{
  "model": "rotation predictor",
  "translate": 0.06,
  "norm": "layernorm",
  "norm_position": "pre",
  "head_dim": 32,
  "beta2": 0.95,
  "shampoo_beta": 0.95,
  "warmup_steps": 920,
  "adamw_weight_decay_other_params": 0.01
}
Rows from block 5, named by matrix and row number. Rows with one number belong to one attention dimension. Each number is 128 + 24 x the weight over its row's rms, rounded and kept within 0 to 255. All counts start at 0. Numbers have three digits each. After the name is the row's rms in percent of the matrix's.
# v: attention value (model.blocks.5.attn.v.weight, 256x256), inputs 128-191
# proj: attention output (model.blocks.5.attn.proj.weight, 256x256, transposed), outputs 128-191
v.98 096:161117126161140134154146080130138132172171126141145084192080155081151098131147116146127119111123132128118113135107107162157124154115089148090157135138098098141149144106123125135147101100110110
proj.98 095:150118092133133154143133179131151118111070118153093145138119140104108126106116107133092124137096144080136130087099106138110090144160127142180127098123128149104103108111092140168123145096079126
v.99 088:128137177135134128132134153110096169106139137145162106129147121140151125083105127062144156122142118108144121134104116136125117126130143151095132131118123118107109137085096123070159137127135135
proj.99 094:155117125148114127117120138110126067110108092116121126136152073103100111142104117091129112135161112089127156128147153122119095133155123131167118145147087136160118144101170129136126115146109149
v.100 100:141136112167171130100108122109097126158133109084113138110121127125140130095140152143124162128152134116150116138150118173114121096164093143084152174118134107137126131116109103104113146128131121
proj.100 097:131130088110157113140188086182152099094153133140137097104147122129128060115100138151114121121093078126110137141111099133156127125109113148173135138109100126125155133147072096137106132132156126
v.101 105:136139082103151116157131183162102134142111128163120104118134105101115128137106133148114114124104133131114159124106091138144132137133123122160114100137115141103104097174079113128112125141178164
proj.101 110:128164158119146135152132158071179122125148139108132139118132156110112125128107082125144090137140148135166125143129110088117158132101137112129145098110122112168128101145159135128153123098118085
v.102 101:146159135151080116120137165169097135137142123149133156130116142144141146097092095183129127146103103096196123115091101152128127070108166121080157124123139143083121109119088148147152136115101138
proj.102 100:080084162155194154129129079071088123163142118080164110112130171103141133128171102106130097115114082114095138178118124152112164149135085132152118123094110138149118100105120113138128116183146131
v.103 112:080100117162117106149153136126094075115132145113076096111117099134137111102130147142105123139080127164105099104141105122127111120137128152102153145171114104077087152122122129108135111098148142
proj.103 101:096145126121118117113080094171166083128113147139118116141118128118165128155137143134148129117139157100143109143178107121116143168146120128125158091092107161152097124122068161125098112207097122
v.104 101:110096108129147105132193141134135120096139073130134137153156128083104134159141107104129124123088159118120138100122099127100141111113138132142117189119161134133158127134122099155115141112128146
proj.104 099:141098131183119169121109138112120110139077139073130124095124152120132136131114153129107156099167161133117138107084142134117156149104119114113130116135151099153095144155084160081120135099132093
v.105 102:139116108139102104145135108139110122158112156098172157119115168086142095105145121131149124141132127117135181117161160152143176110155131142098119129094110141090156126093160123144123140089182094
proj.105 103:129110160128110157051120140139095182100093165147149145084168139097078118146110087106152106116146109114129150160119099123102107106110105136139170154143082156154098144164082144159140129155113110
v.106 102:149158142114087104150120132109090131108136126098137127112100122136087154144114101139194119118125075151148175128105204120160119133150139148164149149138138140158128143122109150169122142111155129
proj.106 098:099156125120108136122118144145106105119156159129155125157143116104093141113104163164100140101117103107116145113129140145060094116152141073117102158160114160148129103164129144115197135133139090
v.107 106:152154116070137104137143172101113101134091137180170092078161141125135136117159142134114109131124118103130148146132129134073129123100149157125134108098112186105105148115123112118083108109114146
proj.107 100:126124135153137116134140127094133119132090118131126097146063105114090118106102098132158105122148131130105079172136133142130127131114067084150158118147129075151115134167153100151149112129105164
v.108 097:119122122142160126136141100101147140113127102114121179096105133109167124163156163139139107129118167129107136110166163145120132124128170108103136139099130104110123121086081119100133144118157145
proj.108 102:137137099119085091129146100159089165119151089107152116129134115104140161067138081132145122134124111126105124098111083133133188161108100106144123118126092131156140095135114129094097131168092128
v.109 098:113133111132127097115154144116106100137155122111131134087165124127146091177153123166126124132076115131111116125145159123148097107157164163132142165097124134103147170178073155146107117140116148
proj.109 094:115064162111129129141119109174122113144145107154125143140166140088150139121108117134105141099135153133152112128146113131090148128126120123140112115118108148126094120167173116136135130166075150
v.110 109:169117107130163157141110118134112115117144122123142113108145102114143106115117143090096153091168124132136169104121117102139117153088101113099150152116159129162142106089077086133129141149101150
proj.110 101:139121173128112122124112129170137095124142111131199129135113098154171152191164165140181129119112160122113139112177101124137105155118167134117181111150110122170124134146099118136102150088128096
v.111 090:129097108113149107139137123174131167150124139123135089135152146143119090084154167128144106123099088123139134128092118153166124125104109150140138149111127153106103129114129124139091085146149112
proj.111 095:137153127125118151123134136137128113073117154105146148128150127133163119160111150124071112138124134112160088153112067138111118103157110115123144129136132127104077134149152141172148101147124146
v.112 103:178140090161113123098104118127147115118148176085129128125137134144095130099088178140131113138134136163142110139103141143131128151114117145121157100133152134143099167130121099133103117183161146
proj.112 105:127128103097133093143131096116118090099139099130118129102126139130164127103149114114131134141100103124187155110107144127163125086126089123131139094107160118173182112103148133076135174097143140
v.113 097:135088095141133151138130154106149131123096145106139108130134188146120153100141081135131139119143150157129101155179140134124121125145140147118119150160140096170115129146193116149140160146105105
proj.113 106:130167118145119135123120103124117119136148119122154148179175144145104158156129169153194171151124146126069120141131120111157109146115184117139138123096083139164136144117086146177095115101112119
v.114 092:098094168098130126121162135119112143124123093124128092108106151127119147130123179156158132076122112139137078111126079175107127159151110082163160082115145119066121144104112120113114142161130115
proj.114 092:116117116154171106145128112140166097145121088132087154127155128106135127136140146125132125134113129125129123153110149082153126140124129104075132141140148120123145144134126134136113098142102112
v.115 098:097080128141122131092124103090127138162134117104140132116098155176177154142102131138140106131084107146127128153134119103146112129103156138171139137075157136113119128101127091127155113139142126
proj.115 098:122126120146137159134112108156144129130135103184176113163119090131147107073135126115144114168112089137120131135142123102134144125114131113161117136133136094114133133113117149154101127149137104
v.116 093:141128121091114117124162127137112137138110094163126123080129120110120143153129133164123118135123117162144144133168126143116093110129151139138110140123118151138091118132143130142118110103172132
proj.116 102:115167177148135151071106139117154119120121101098118164144154128140102155101104110162116123108133145129100130194083120103147189128095128127140194124152130128123147126138125096102134171139107109
v.117 099:116124098123123123151132147114112129105186163120114149113099129139127148118138119099118096130111102145149133103148105122157122138123128196142102161160143150125115134155108126115130120111136097
proj.117 100:101101114122134126097157143141102173164130104123086165147184126098119125121123156098120106097107139154103130147098140091059083116140159145133117107141132095151162128148097130124141129194126077
v.118 105:124136061121127127167104122125177111122121163089132173133119116148103141128124122166137135113114119141152038098108150147120181144107116133134130194117159120123115146141165128164153111141132129
proj.118 103:100151128189107158136125096143106127169123095128130089118184144103095143152151183150134100104160130157109112141129120140059098142131113113133119106165113145117109084111126098097134117079115163
v.119 098:140130106120124099108171115122119111128159102135124108113135139109105136152120126145131141116151151132124098092113139159131140150143055112141170146136111129143124115119171101137153147146136097
proj.119 100:123146118112123125123134141163140149096171125135128093097157087113131078155109138148085105152126116131139108165112120116165074074103168142136120180137134178115108146119121121104128096111143109
v.120 099:137117133126140120103134130156127107130144114164123090133116104124140109143145103145132157146144106149129107147100113141118102149106162130156129122148126133141129095104115102132077111134144139
proj.120 099:111170119086109152135133128105166117126111091148146143153095153117132121135091160135127150125142142119161159177130141089134137091121135115110136145137131135173113123062141099144124115113109126
v.121 105:079105076157132145152104139144171142206108135091079087129095155121079144161139120146135161097127147128174134101129121136125152179114092149117139102110113140099124127141101104126084128135113139
proj.121 104:179100115110086142150119149133166135145105197150139139140135105109152125107137132125143152131105120135118118179137126130133112123106100137146105143145148163107159080114122118168110128134127172
v.122 101:148153148109131155128134145129160054132125139087123103103101147154107154100105153140120120126158183142103106125126134123111105093141156108144157088156078123137117123133121103085124105083123157
proj.122 102:145118090141165139177108083119160165148170136106118139146105123173139114141140125150116074136116134139120149164143137099093172174153134143118112155107122135142138108160140103129105152126143130
v.123 098:126129143091131134115128114123152095151170121090101142122176153132109141148180138122100087071109140141120148146139132119145151128147076137158111131139137151142153115144154096101107104150121049
proj.123 107:133132107105081112082143095132135160109141134142133100147097163095108098144101172125129113162133164157096144192081124149167116095109176137130149136136134129105138134155152178095140124137142143
v.124 099:132166105141120107111142153128114088157137160173106107092083114137173136137133127134096165098163124163137161135105110139091136139164118149124146122121115129106137165092134135151126107118092107
proj.124 096:112115180105135103133158103174124119130084094089132107123112125104130131103131122129124119131138068104122138091140155131106129137127132111163120138170147132164119110155162154119154113144126145
v.125 103:115127119128081101183151158124131104166127094098171109117155114140140135122144091118124101148132141120127145100138138126119136136129117164110128129111133130115097157116129152090084105133115136
proj.125 103:131088105110140167139132109139114124094087166154121148128109120135161120133148097099146104153101150129146092108124125114118106136130151145132118155151148114168144173098142173159121109117083121
v.126 094:137122171125116109104152128115151091154114126104153132125148151157149098146112098147162095162142111145122119121154177147160145139161132147128146145137119122151204151094086120105133153092157149
proj.126 103:159124145099122136119105140150112117123150135167153181145118145136087135138093117138185105166154108119128140108120147115106077120115125135144148150123131134132147101135183156178091130125159114
v.127 096:088099095114068097139148171107119104156122151188117165146119125107122135191139141169129133134151132129116183127111119160148125133191153096123134108168091145086110151083102146099139158155126157
proj.127 100:131064155165133107114137153130130120173134174145099118123122121123108085118123112142142121123130094085148143129172118130104124119149092118086132085075121125130119100128101135090130152147108116
v.128 098:145164102105140103098154120139132126122083114132147134159120120147095106126148137145151079138120077084153181125135065161127111150101154139108149126134111131129105100137169045109125102097117129
proj.128 103:121113151112136112092118177101092128129120086130140144127129169111155115090081179158138156100104168162078101138126119096099161126112148120124135139111166145141087094120112111122149101115160139
v.129 105:124137144162128203152166147133157084123152161165106123140151164132131136118109115138151130127180113176149122122136111149145094140179171113122156081112112115139129144132132153166126159109126174
proj.129 100:129107071113103124130149102173175089101159123118158121176153119127108124151120112123091156111143147142108196128147093104141120161123160109143179130152156177126140135120129085122128128148119120
v.130 095:136122090091118166175120119131141127141126112085137103148163147105106123136131131116173123114076121123175138133144138092141161126131160148119153152092122111175088108125129129134133184120143124
proj.130 100:130103126156165160114112115098130175128109084135162178154148111128114116121137139142106094136125098127148118132124121102106102104159146105138106152155105144104144133090117137117139159174117107
v.131 101:133107139161151164131168145121129130112168103144131115140112113138134102120146093133081088103108132131116220141090153144117127141163124175137135100196082112153137051110151168119121109089091151
proj.131 102:147173090145118139129099092136140137107075106112159082083142104121131148143117121112153143109128095118147111159070104118132194088158156128110122145072168118078134142127145118097148129145113140
v.132 092:147165115179179110101130143117173079087118101140133118113077144137149106132089123125167121157131133112126131165139106131170105158161150107144143158133123149124142135084158135104121093113142134
proj.132 097:139130133131128089144156143142182102156109137169151123120150127097148152124126126079131132118129122128114118115148208150129096136158127088146134134127149155168127121132142139128164152144125074
v.133 097:177133137162139112166149142091135116126138137115133101130128124121147115128160112109166164130125143143127129160117103143071121140083091143167180140119174138132156172147121108136183092160128118
proj.133 098:083127143139138164139141119122112102092156100186173175136074125114129131140075148139149115121117122134126124073122114093136129125135074125102085073125096106121129105121164154159091156142135119
v.134 090:097100108136132112119137139126112102134111122124122136138152133135135123091141164127169138130099125162157101114139121159130106136086154143166100109136150135155097129150152126114158107193101087
proj.134 092:183116120108148113104140161082090124167132138092143139164128185093142120089166175107101116140160131132117097169158106106155137106101103105098131158156120150103132122108089161137103150158134122
v.135 107:124145139148130125119151152102117140074105096129136133139115119145111121103122148120159121163134146130153137153116093185125120129112123172121121159145130144145134135164105132141118094111125084
proj.135 107:131116144113152080191115107117154116139094178152135157151095070134152098090139158164109133138118127120078132105105112126131125105150114145150067098133169088159141141131149121125125113055144168
v.136 094:126072081093128117143105116113120134151137164109126155146148096128130125131083115197148134163138167089146133066104155109116137101159125146111107197134149134134124119093140160118153079123135122
proj.136 098:184128157078117126131120149149129164164111159098098117110118107124134162102174131151116146157145104118144088156124126116102140127164130121118129181128171073140107117140115150147161108113124108
v.137 094:090125146110125151123133150159152136126157139147121151134141119136103145147117104102116140158095165139104105127190136120112103157137103106135107123090144123143165150144177175129060114125104124
proj.137 093:180107082122141145124163133168111154141124135137128144147129117133110132090135119121107112123143076108147117165164129137137050086163166095147147121164138131116110148148142151120106115124098092
v.138 093:156133126113117127175079114089155109116120150151160134101146120135120094158149119122049110074141120153145111141160117137143124150138109143128127116106111131108108128154118110124127142085111167
proj.138 096:082172132155137087104128110108106142086192103152143121109169106143119101135137125131144140114072090122110149119120120096135156126110114132110093155113112161124118118084150138158132168143150164
v.139 094:087157172123120136093156163123117119112127145104119075129125151133139114125101109168115149088104147138117107114099122149157157131127146122163174105163180133115141115082122115114102105144152137
proj.139 102:130128129161130141131099123105130162106112151102107136149131115119146141181115100113137107131147112107105155125120122166117133138091145168102087128112140153151131111136095137146145149121127099
v.140 099:127089077129139119089118062143108111146129107128086136163125147147121106067093123118165109141108137131145090141166124097151105119116111119123115126098118091125143122109119124134143119137169125
proj.140 094:124099138154106115095097104160134144099152132091159134091157107120114089123097123134153120106131103122146156157106137150130166095106136143154159116138125141158109129113153146127111135117118149
v.141 103:135160129097092117090104086115138143085107109186132126156139100143134131133141125137116142090140136155131137151106128173151111117100089119091113191135171146108126119114127095134143103139132097
proj.141 102:136131140141142126138128140108123149134131135169152125102125077146130139117144133157122145165138130137135117131044126108115128110110141111200159138114176094134146106160083124146137114080138159
v.142 101:102128153138114139116128143134182126103113168156111092135098136154107141154123106132141113091119103175113078166076144113103120124117143111112131190071161140106113147139142113121123121156086174
proj.142 109:161135135111141176100113113129134166128116100148151106127141110145115120145148115153149115123180101127143079134150123155134096128142137110100125144108139153110087147116113130134134145114128128
v.143 099:108135119127093128103116145095095137133144124077123124130144155085115180131110117129096135142119163159129133123127117096144133144135101151142090114137101143169122162154177091121132126099141111
proj.143 092:150157153110160170122142142182140086147117126136101127148108092104131116111124129120142164124122125146118088096092079136144130142131119133189122107131145102145136128129103120137159150159120117
v.144 101:090127199156111155114115079153132102137095130100131158150188127156168146130101153141141108065099140159157098122154156107138145124096143145117154139073134115117126103098094119129200128144133133
proj.144 101:124118116146113147135118129139126127150167135097142101076151131132089161117141133123131114148127127153117123129164130126093127135117143128100126120128150128097151137083185140116131138158134076
v.145 095:139106132167110123140131110111128162104113171140156172108131117160132105145123134094165128122156139106158088146170147110121127109150140157138145069134164096117161138136135089113125166129119129
proj.145 102:133120129102130128122176158118109070149101098137136091131155123127097142133124138083126094065113110156129174135148125096104084108132077154124122122147094144174140173130145137131131129105083120
v.146 090:118130095125157143088108164131104121123159136135090134146144088139128103097100146103109116133140073124129115147125120134094087155146142109140124153106110142129167166083117124132138123114094099
proj.146 092:097088120158116104141143139150135131191100126136121088140135142108128159103144133152157100118126119155109096125091143141079103121158121153083123106103163160150152160205139088122148111112130108
v.147 093:120141151146131130108115106074096089095149129160122156101110091123131130147136088145131115082133142136114081145137110159135095122108158146126130121140126124082133161128101176098130127105136137
proj.147 101:142105151102098105102166144151114132141113142127096101145144138118123099119125119130141107126096116160134103095150134116078099096095148112140113079112132134178165115123128112176114125150114152
v.148 108:137119123122132140127121149109106077122145177112144099087185139075125128164160129142108106136118151129121135125103128148127141116140081140137131175154105095154130131107162102088086117122149149
proj.148 108:092101107150134141155135118143139138114168112147125114128136124142094130140132149110153178155131106141107126127172125084115146120125117188133124089130123091110134123135121178135087107129086131
v.149 108:137143115129150125112114108143108095182129166098153119175139134108106096090106086127159152105132104127115128106085128099111150136107127060076117131133153130095133166109153140124168119133138154
proj.149 107:086114132166161114147153146189134113100117137117162154093122140152106138159165111161101137146063134141096117146129109111068128154140123106091112156146130090082110137103151150124106102093123071
v.150 095:091154128113146142122148139075149102105143145162167120123116173109155150117138125158100070136131179101136176091121150111143151105137134120137142158144115123131116139127118135120162128139125146
proj.150 097:123129097168184103125132101145170122123138119105087091085148167120115140125153140112145141079154145117161150087122107165117117116170145099118137130129134134115121082120094092113138121129151129
v.151 099:138117143104113117195123177160119141107144068140134161091095099168106196148106129133076082098150146136134150142103134153112134125133111111125135130117150158148134112166173118109134193162119164
proj.151 096:135141155133152151108118133127114135105170127134068122162119153154181127126163133139153110141141136175128128130138112104147111139115125122160126138068093163140115126133120156093131133117076147
v.152 092:099128063119158129097110157132109163155128119147106118109097159116118153146124138153148149148056142133112105147133117140111156150138164056163098143137147172129113114141130097117081126098154139
proj.152 095:144100182170113147138131138109151116092086098116096157140159141122136084100110157102103130109131095126130121166133120122145116129127135126122166132138123099139108132112111120130119123181151105
v.153 092:107107127146151119101110156154145150126130093159107126085084170151105103127130129161085083116084096096103110136188149152137093134133150143133108141118134150112155128158110175164145114080121116
proj.153 096:113145113101140113123166108148122134122113165153094171151138111107130132151127113051072079105117137128154093129103121126136114113162119150130140126171135103109155112113150096124173111112112138
v.154 094:113151149113155134141158136122112168148149154156115109090130081097134180126115111106146110120115100115135127117110146175102117148104129126134162146175106159136110180128151170141105135116125136
proj.154 095:113154118155186200166134104110109141148090152144132109120122143123118121133116151129122143097148095159106133179141146127106102139159149124132121139133147109092163161137116142090118118121096084
v.155 101:106134144131105175121177142142097141118196131153101148105154143128147091131118161091132107132134099112108132147118121147154161143184146124151141133138120129133120132117141098098106144120131075
proj.155 096:124127144147134139140080129090109124137117142121153095128115105154140113150125098180144129135152118128114107112111125070106129100112128117134114160127134173143180122157133110122188131128140105
v.156 087:117107096178102162113126110169134138146113131132149158108121109115097103159104090139151099122074141105138169151146170109131117155137065154141102107143125136166120130123119122118093134118115119
proj.156 086:081152126109140101090142142143119107113089090153107136177120088089124113150161135141096105122147135098129142106139104098142099123100122142107191119154170146125120135102158164114132105111138108
v.157 110:069159118097105160109120117112118139096118070107140092168149086138144121101111130140155139136117092154139114073157106127114143161171147090100138134100114161160122164121142132092085143160134158
proj.157 108:138134114131106124094129145122107146106139123122145139134110151072120090109085181134130130116120142088129163143123117136100096124127109084113102124069153098106094096150091104072080125075138141
v.158 095:126127135127083125101096148111110082116100126119150086120108100095121140122188122149148119119128123136149135134190119145168107136110112118125143136091136154138131140143146097166156129161150080
proj.158 094:156192171147111104143153104111148099144131117119124150176117142148113111154116148146118159169117131135140085078172122116146128114140122066113170129138139114114144116122117121138114137131155163
v.159 095:150101116086133112127141092116109101141101138125103129114142134126131128160108167097137179147133103142157122139134156189156103143139091082151140127110119064132101167145129168135125126128134121
proj.159 097:148110163151117160146138152095118111131138106095159074118110174162165109098115062120171161129119080128114156101158151091130171127124137118131105099132133142076150152108153110113083141163149071
v.160 102:153130113118088120117139166175139081167152146100145124141153106111120125095098156139136073142161157100106126146160118105121091130099127108096127101114105124144145122134105092106113112127145172
proj.160 104:155142129133126148133104101079151134119160091161109160157108165107115107130111122072115135121130093113161116079139151108141139162119182116122176144126117144138148121160127133142142153149152136
v.161 106:075113087090139111157161127147153111123131134094123138108106132083091147101174091137099075161130149115101098139129165125166144116103156130101097164161104115129104154167108113133125074126120123
proj.161 110:145124114130134091139115123148145179114166129157124129135131148121097131118132116124116148159159107108130151104133133165138153180133147118148162170127123133086138115146114116080182151161102185
v.162 106:168161138149110111065105164112157130126130148127080102131156110108097147160152140103144099117141094120137120157149140128173086130133102102102122097110177160144122160137100155160145134138154153
proj.162 109:108162140111118135144149134119116111088116152099144110162155144098120142122148154086134132102153102119117163120145112088085095139127148132164128138157138168149142090139120143130142097157092142
v.163 103:118147105116094118140161132128128129099118157140122158121158171144159123117145174145121142124113136122177099141174142175152154143091155147151118104161104163111107110105146109144138186146114106
proj.163 110:115131146121147113121143132148117122158155133089121118106110159143051121141104140109134097101131134139171147100153121108119126168107107167085095176098138179084133137114142114140135112111102151
v.164 090:141087133147145117143171164163122076146092141104115170146111128137112113140101131157153122123170107118132183114085121149146119132151105113142125128156129125090161109164100138120105124152082142
proj.164 093:088165135098118123147110139159132118118127114136114174151178099164109126135137121131110133151167128117097139117063138139149129143115133100160136099137174090097141131152118132135106130095103148
v.165 102:106132120134149142190119111112096120169122103100153121106152096179115157104122162126169129107132146108116100132145143102110116167109094129104157167119136100141123159109127091108130133147129145
proj.165 099:130131084138159162118102159100137148111130079133129120130129128128082135140107098136106139129123142138137121135149140112142114102123132109155063161106122088131109126123125156105135140132137109
v.166 114:144108148139133128148118149054123133120133165100133130129132122105091144103111098144114184125078101143110096113125137165142114141118142132110132153111137094130158082130162149096133109137155171
proj.166 097:170164097117144115157086139129064116147110109119124142117141109092134146106138151107098113124134098121141187162169104149152095110122129116121130126138115160130120112138118126183182094093161136
v.167 107:089149099119122100120106137140129146114125125105108137129142114138150126125107102145121131112117164123115147132126177095125134116132122124097097137138134110140073107135109118126158113110107104
proj.167 109:146144106125106112146125150040110150130094121137139122144124098135112142170109142119092128127132114112124109158109141123120126103126144132123140158094138149157124128103130066135139130100093122
v.168 098:186142133129132119137172127100146151138102152104138130114124130148120121174093167174165166147130120132116126121148107087103115143161142104150155125097100127090103116121121117125138140072124132
proj.168 109:171135129109163134137104072138154104141066103140106137102156117096117165108084121143112129160104177157135140070113120152132124123114142108119103152080158149096142136146113103130113123175130109
v.169 102:100133116112119129086085127123086161134143115126139117100139055114139135136115114122166118125129153124123119171100123120167102195130159170161143117161139089138117157118141116134156111166095080
proj.169 099:117101136138112082152133155096131122107091120162146135127175118157158132092139171118128119158115111130074111173149109139109121124126095164170134111135131140130118119157127170103092151155122130
v.170 096:103142115128094100173171117146127121150170155109105120138165148125140138146086131132162142133150143118132118148137159144158133112121126124124141129118123145127128097028086153084106135146096104
proj.170 102:100126119143087107101179112130101118111131157123098121122156126156100144099135097081088127140127128112129141136155150142124150113145147160145135127123131127122196152183105121193119087133125127
v.171 096:107141136155130136108141117096115187127152150124107119093110129099119132157129140135130163121142181116142107118165158113178125080143143120113153110120167115134179119153090124126166102132189106
proj.171 095:126115128141144133157171137121151130153113141193118126093135087101126090124117127111129142124154112178142111102116096096127105144149156142133093156112106135081134149100172141130124107124129122
v.172 099:123081119097147157144119157081123138105121091135146102157132132099078137095136144102120163113133159096132116089141135113146141109092122117126124148128143127117134183099154126157125160126122132
proj.172 105:153096157135095091162131120146133122156149099160124128131135150134112147109115084135153129110142109101159118168169106111170132139164141112116154164158135141126195097110135133087112145116160113
v.173 107:160121117125139156132161162142113136070154150111145172133150117116138132121146151114093107153159081110131135081169149152114119142127107130094106107101127143147118141122141122105099119120076146
proj.173 100:113116120128113119135088113092143117131151134142132112172140144124075092131100130139158095117109190127116162096136132134185163139080122137168161135134126140116148117130143152124144129096139127
v.174 105:114138116102133125104120134120081137146135132129135106152147153161172153117103149168125124091129144131100132111098105132104115136139155078105157177117102110137147115166166129120144155150160070
proj.174 116:106111131123071132144064114112121106067165168126150130143111125156182101132137145149107128114125138131125161131111168129090111109093117182113120186110088101096097123056161114122161147116111145
v.175 100:133119131090147122128087093161146147115103169116112169115127185155126108140158136117106178123149154123131106130119122137119150087105135109116146106093116131122166134112141170166112130102142120
proj.175 103:106142141134137129133145134123104106128143124130151096104149137139122142121112115143093107173138140140180139084094122115151091174154081149101115082115079170108130122120121142134149139163130137
v.176 103:132152121136137117077151145088171126092091154140156136147100148104110119132158098121117176158096138113141098123156160150135102113157133151116103155145134079129136094122174094149128139066167137
proj.176 111:126109144161114109151157107108109155138127129202129162146109140143132116169177118127118107138149113155132178147147127140118132122152149117121127146101163213131126124147116154175117118139153138
v.177 090:101143092152101139123155125099114138116114114107131118131130135114164151127114141129124135146094145124167152124135125126108161137146114104134126145120118102081140122124121108103157135093091118
proj.177 102:162109155145144124071122134080139150137102119156100139136119131119160127107192125148121138103131102165132150098157149104164152126139105155123083178127139122098099155168112114148112154197170117
v.178 103:163139134164166132089119119101132100153112126152116175141131140113143139144112138109172121139135156154145118097136128099126119085138144133153158124113125119077191085129122149152120159123162112
proj.178 108:154156121125112106132143086082108081154077150104124118150121129051139147125135133105125145154132108134065152128092127132099109197127143107156139159083119146141122148127078096137147117130134138
v.179 105:132075167121081120076147181094114149136123144124146100115145146150115178101131144166162153128128135160125130119152118125125146119129134119149147136155115153096118117152107132151120114151126151
proj.179 101:144167160125141117158134123130092101121123112153127122120112092138134121160138116160153074128119147104136132157120083085119112105140208070125092169155127108142118131126136116115079148117161148
v.180 101:139141088117121116163124162099128132115123112147166112156088149102126106129142115108099142092140145132111144115137122163145114112065157129117095103138135144139115123094091117120156129100105125
proj.180 098:164096093169144169127157120173130138104165084148107133127108148107138090146127146138112120123173146129178150163166127113113177105148142149149128155133107098094109130110145136147094124112155156
v.181 094:126112130113139155149119102138130121142140166118110132127151177125159133167120157128148116140093133167116126108098072103078097124149140153137141150055123131127105116133110133142163130158136104
proj.181 097:078185131142182133108103163130144113145140107124116084144126150101139168164140118105136133120166104146155119165089164139153129072116133151112111097129147122141151127102171111123107124136144102
v.182 110:139105138141091177119138125100122116110128105118136126110191144152107135122144118142111106171118109094143128146129133160111152084080138139142124121162159134174153145124165144117112148127111137
proj.182 114:128123132143157132147103107179146168165098168121123126146084134136088103109122101101135089110152144118107144146161142095113163146162155065115129102123114141151096128156108135091125061134168118
v.183 097:083156139113124129112135136165134124063110135115152148158141098126143123147157089127132187150130138137113129112130133136124141106136136167112116153119166147133133124167132109124119129092168111
proj.183 100:123135124113079140134156126109140137161135140150120126099108100126132130137132129114100078114085142175125145154104134087144131107126115158139158116143157173145124081127089160088101163168160146
v.184 092:141125124139136119155144110149122130135154103125144150108137125156141120113138096136115156119108149100158126169070140107135146152121115126184131141165127105158116113154135096160146149137113047
proj.184 095:134104089126159127171147149129132134109119125140132101140099138118154144111166165125114115123090126110143091180163141105127145129164093150110120126128129137143114101122127127089141178101104116
v.185 096:122086138124096138076127129151121120147123173159165131132119184135075126122136147128173121127099133140141092084123117098136142133126122118119123146118161113129115134155110142152125131151125104
proj.185 106:129130113107212136143117123107170113119156088131108155101121121109141131161081128170118086093119135127119123128116147141110119130085175142091118139112150145097157100141113130082197143116149170
v.186 096:107159108142118119143148114106080100117124130132126159140112094094140154120140105127108144103124090162137153102168122083122199105114167056106117121128171102093139118120144112138120115110112136
proj.186 100:145123133118129158110144116132152162165131148114131099133197121134119074116098158116112106130093161104119138097108120142134137155155139096121073148147105118135086104126119161161145170143146124
v.187 106:133159132079139157149167121085087173120129124144152131102134127149136102117141100116085152178168118084115123085134138113126132108141092125095122120113105144149116170108099154156128100124134123
proj.187 112:143138175086145145085112130122137147155118149135148118119174117122127113157128133145131135098116118120163136114116115176167140112140115114100132123157123096159188133114122165174104143106148074
v.188 096:090103109144139124116140142168107129132098167137174104165134157124131095129103150093115113140118139151129110117116111090138088139160143107103128158137076093147059143087122090125120127156116131
proj.188 102:159146146109143170138132125106131148133146111154145094120122156131115141137135098130172144153126120104118171115150096151140120068163111134131109104119142107145127103112157158133104127145126122
v.189 103:129130152115135114133115146096121167113133145148133151135140087125143125113154141205082135135183130126146161116126151124136146138181115164151144108130107067106110103127133109111139119131153138
proj.189 106:108152102107115073126119119114144158118135124133123146123143097088169129154120098120154152105128110109106122188134113142133126118147155130151128108102172142080126151117144121085175116135119126
v.190 095:138096136099118104137162128157138087129131106116119118129145138133133095134129119152134111147126102113144127123131126113132154125130085097129161141118187110140168176146135143106152129139135127
proj.190 100:106111114131146138139107117132174176162162178109101151127120159141145121142136127088128159111126104104131126173146115106137166128150152136139090101095101099113133113071156130125133099094092110
v.191 103:169088122155153167126148120119131098157123120155132140117089169105099137110109120127161128076143101101129086092121159104119188148146137108184098175126106119145101102171123135115151099130121131
proj.191 107:133118117085145135198114116119097128169120112145137116144130074144152153094147141139088095172136141113136143183117157140122154099150168099122116170123113142129179116096140164106162168150113121
v.192 096:112125164120142149127160110142127148184155131151158100139098148114094133091111130121111110138130114167142112136128108170159134128165139126154131118153140143100117111113082124101134168154118112
proj.192 104:112165143124071126126075120121131129151135138116135126142128123093113128140162129117125130106158143072084158131131158146119109136125110151148136092125096131121122145125108097111125129133156098
v.193 097:125130141105113129137113094146132138161146147128192139098179117098127151147183129147108085121135110116099110090130146108123159157111150106145142109165142156137110128103107114142145144143135146
proj.193 092:128129144128171121106147141176073127099117083109124120128123116169149103171125172121131152093144107161096148138120116111147138114096135124138148139145148103154169109158120129142128122137142110
v.194 106:134170142095109135123133164113154151139123127105127129142168130108077120101133156132099151137145162137146104133135112106162082194104113115121110085124165101098127123110129132103083085139142139
proj.194 096:145111147130141113086127159120121127114131136138114136108147162089208126131136132134084114122141119130154149150099142129092113089147126090116110109137155116141168117110129111152106084122127134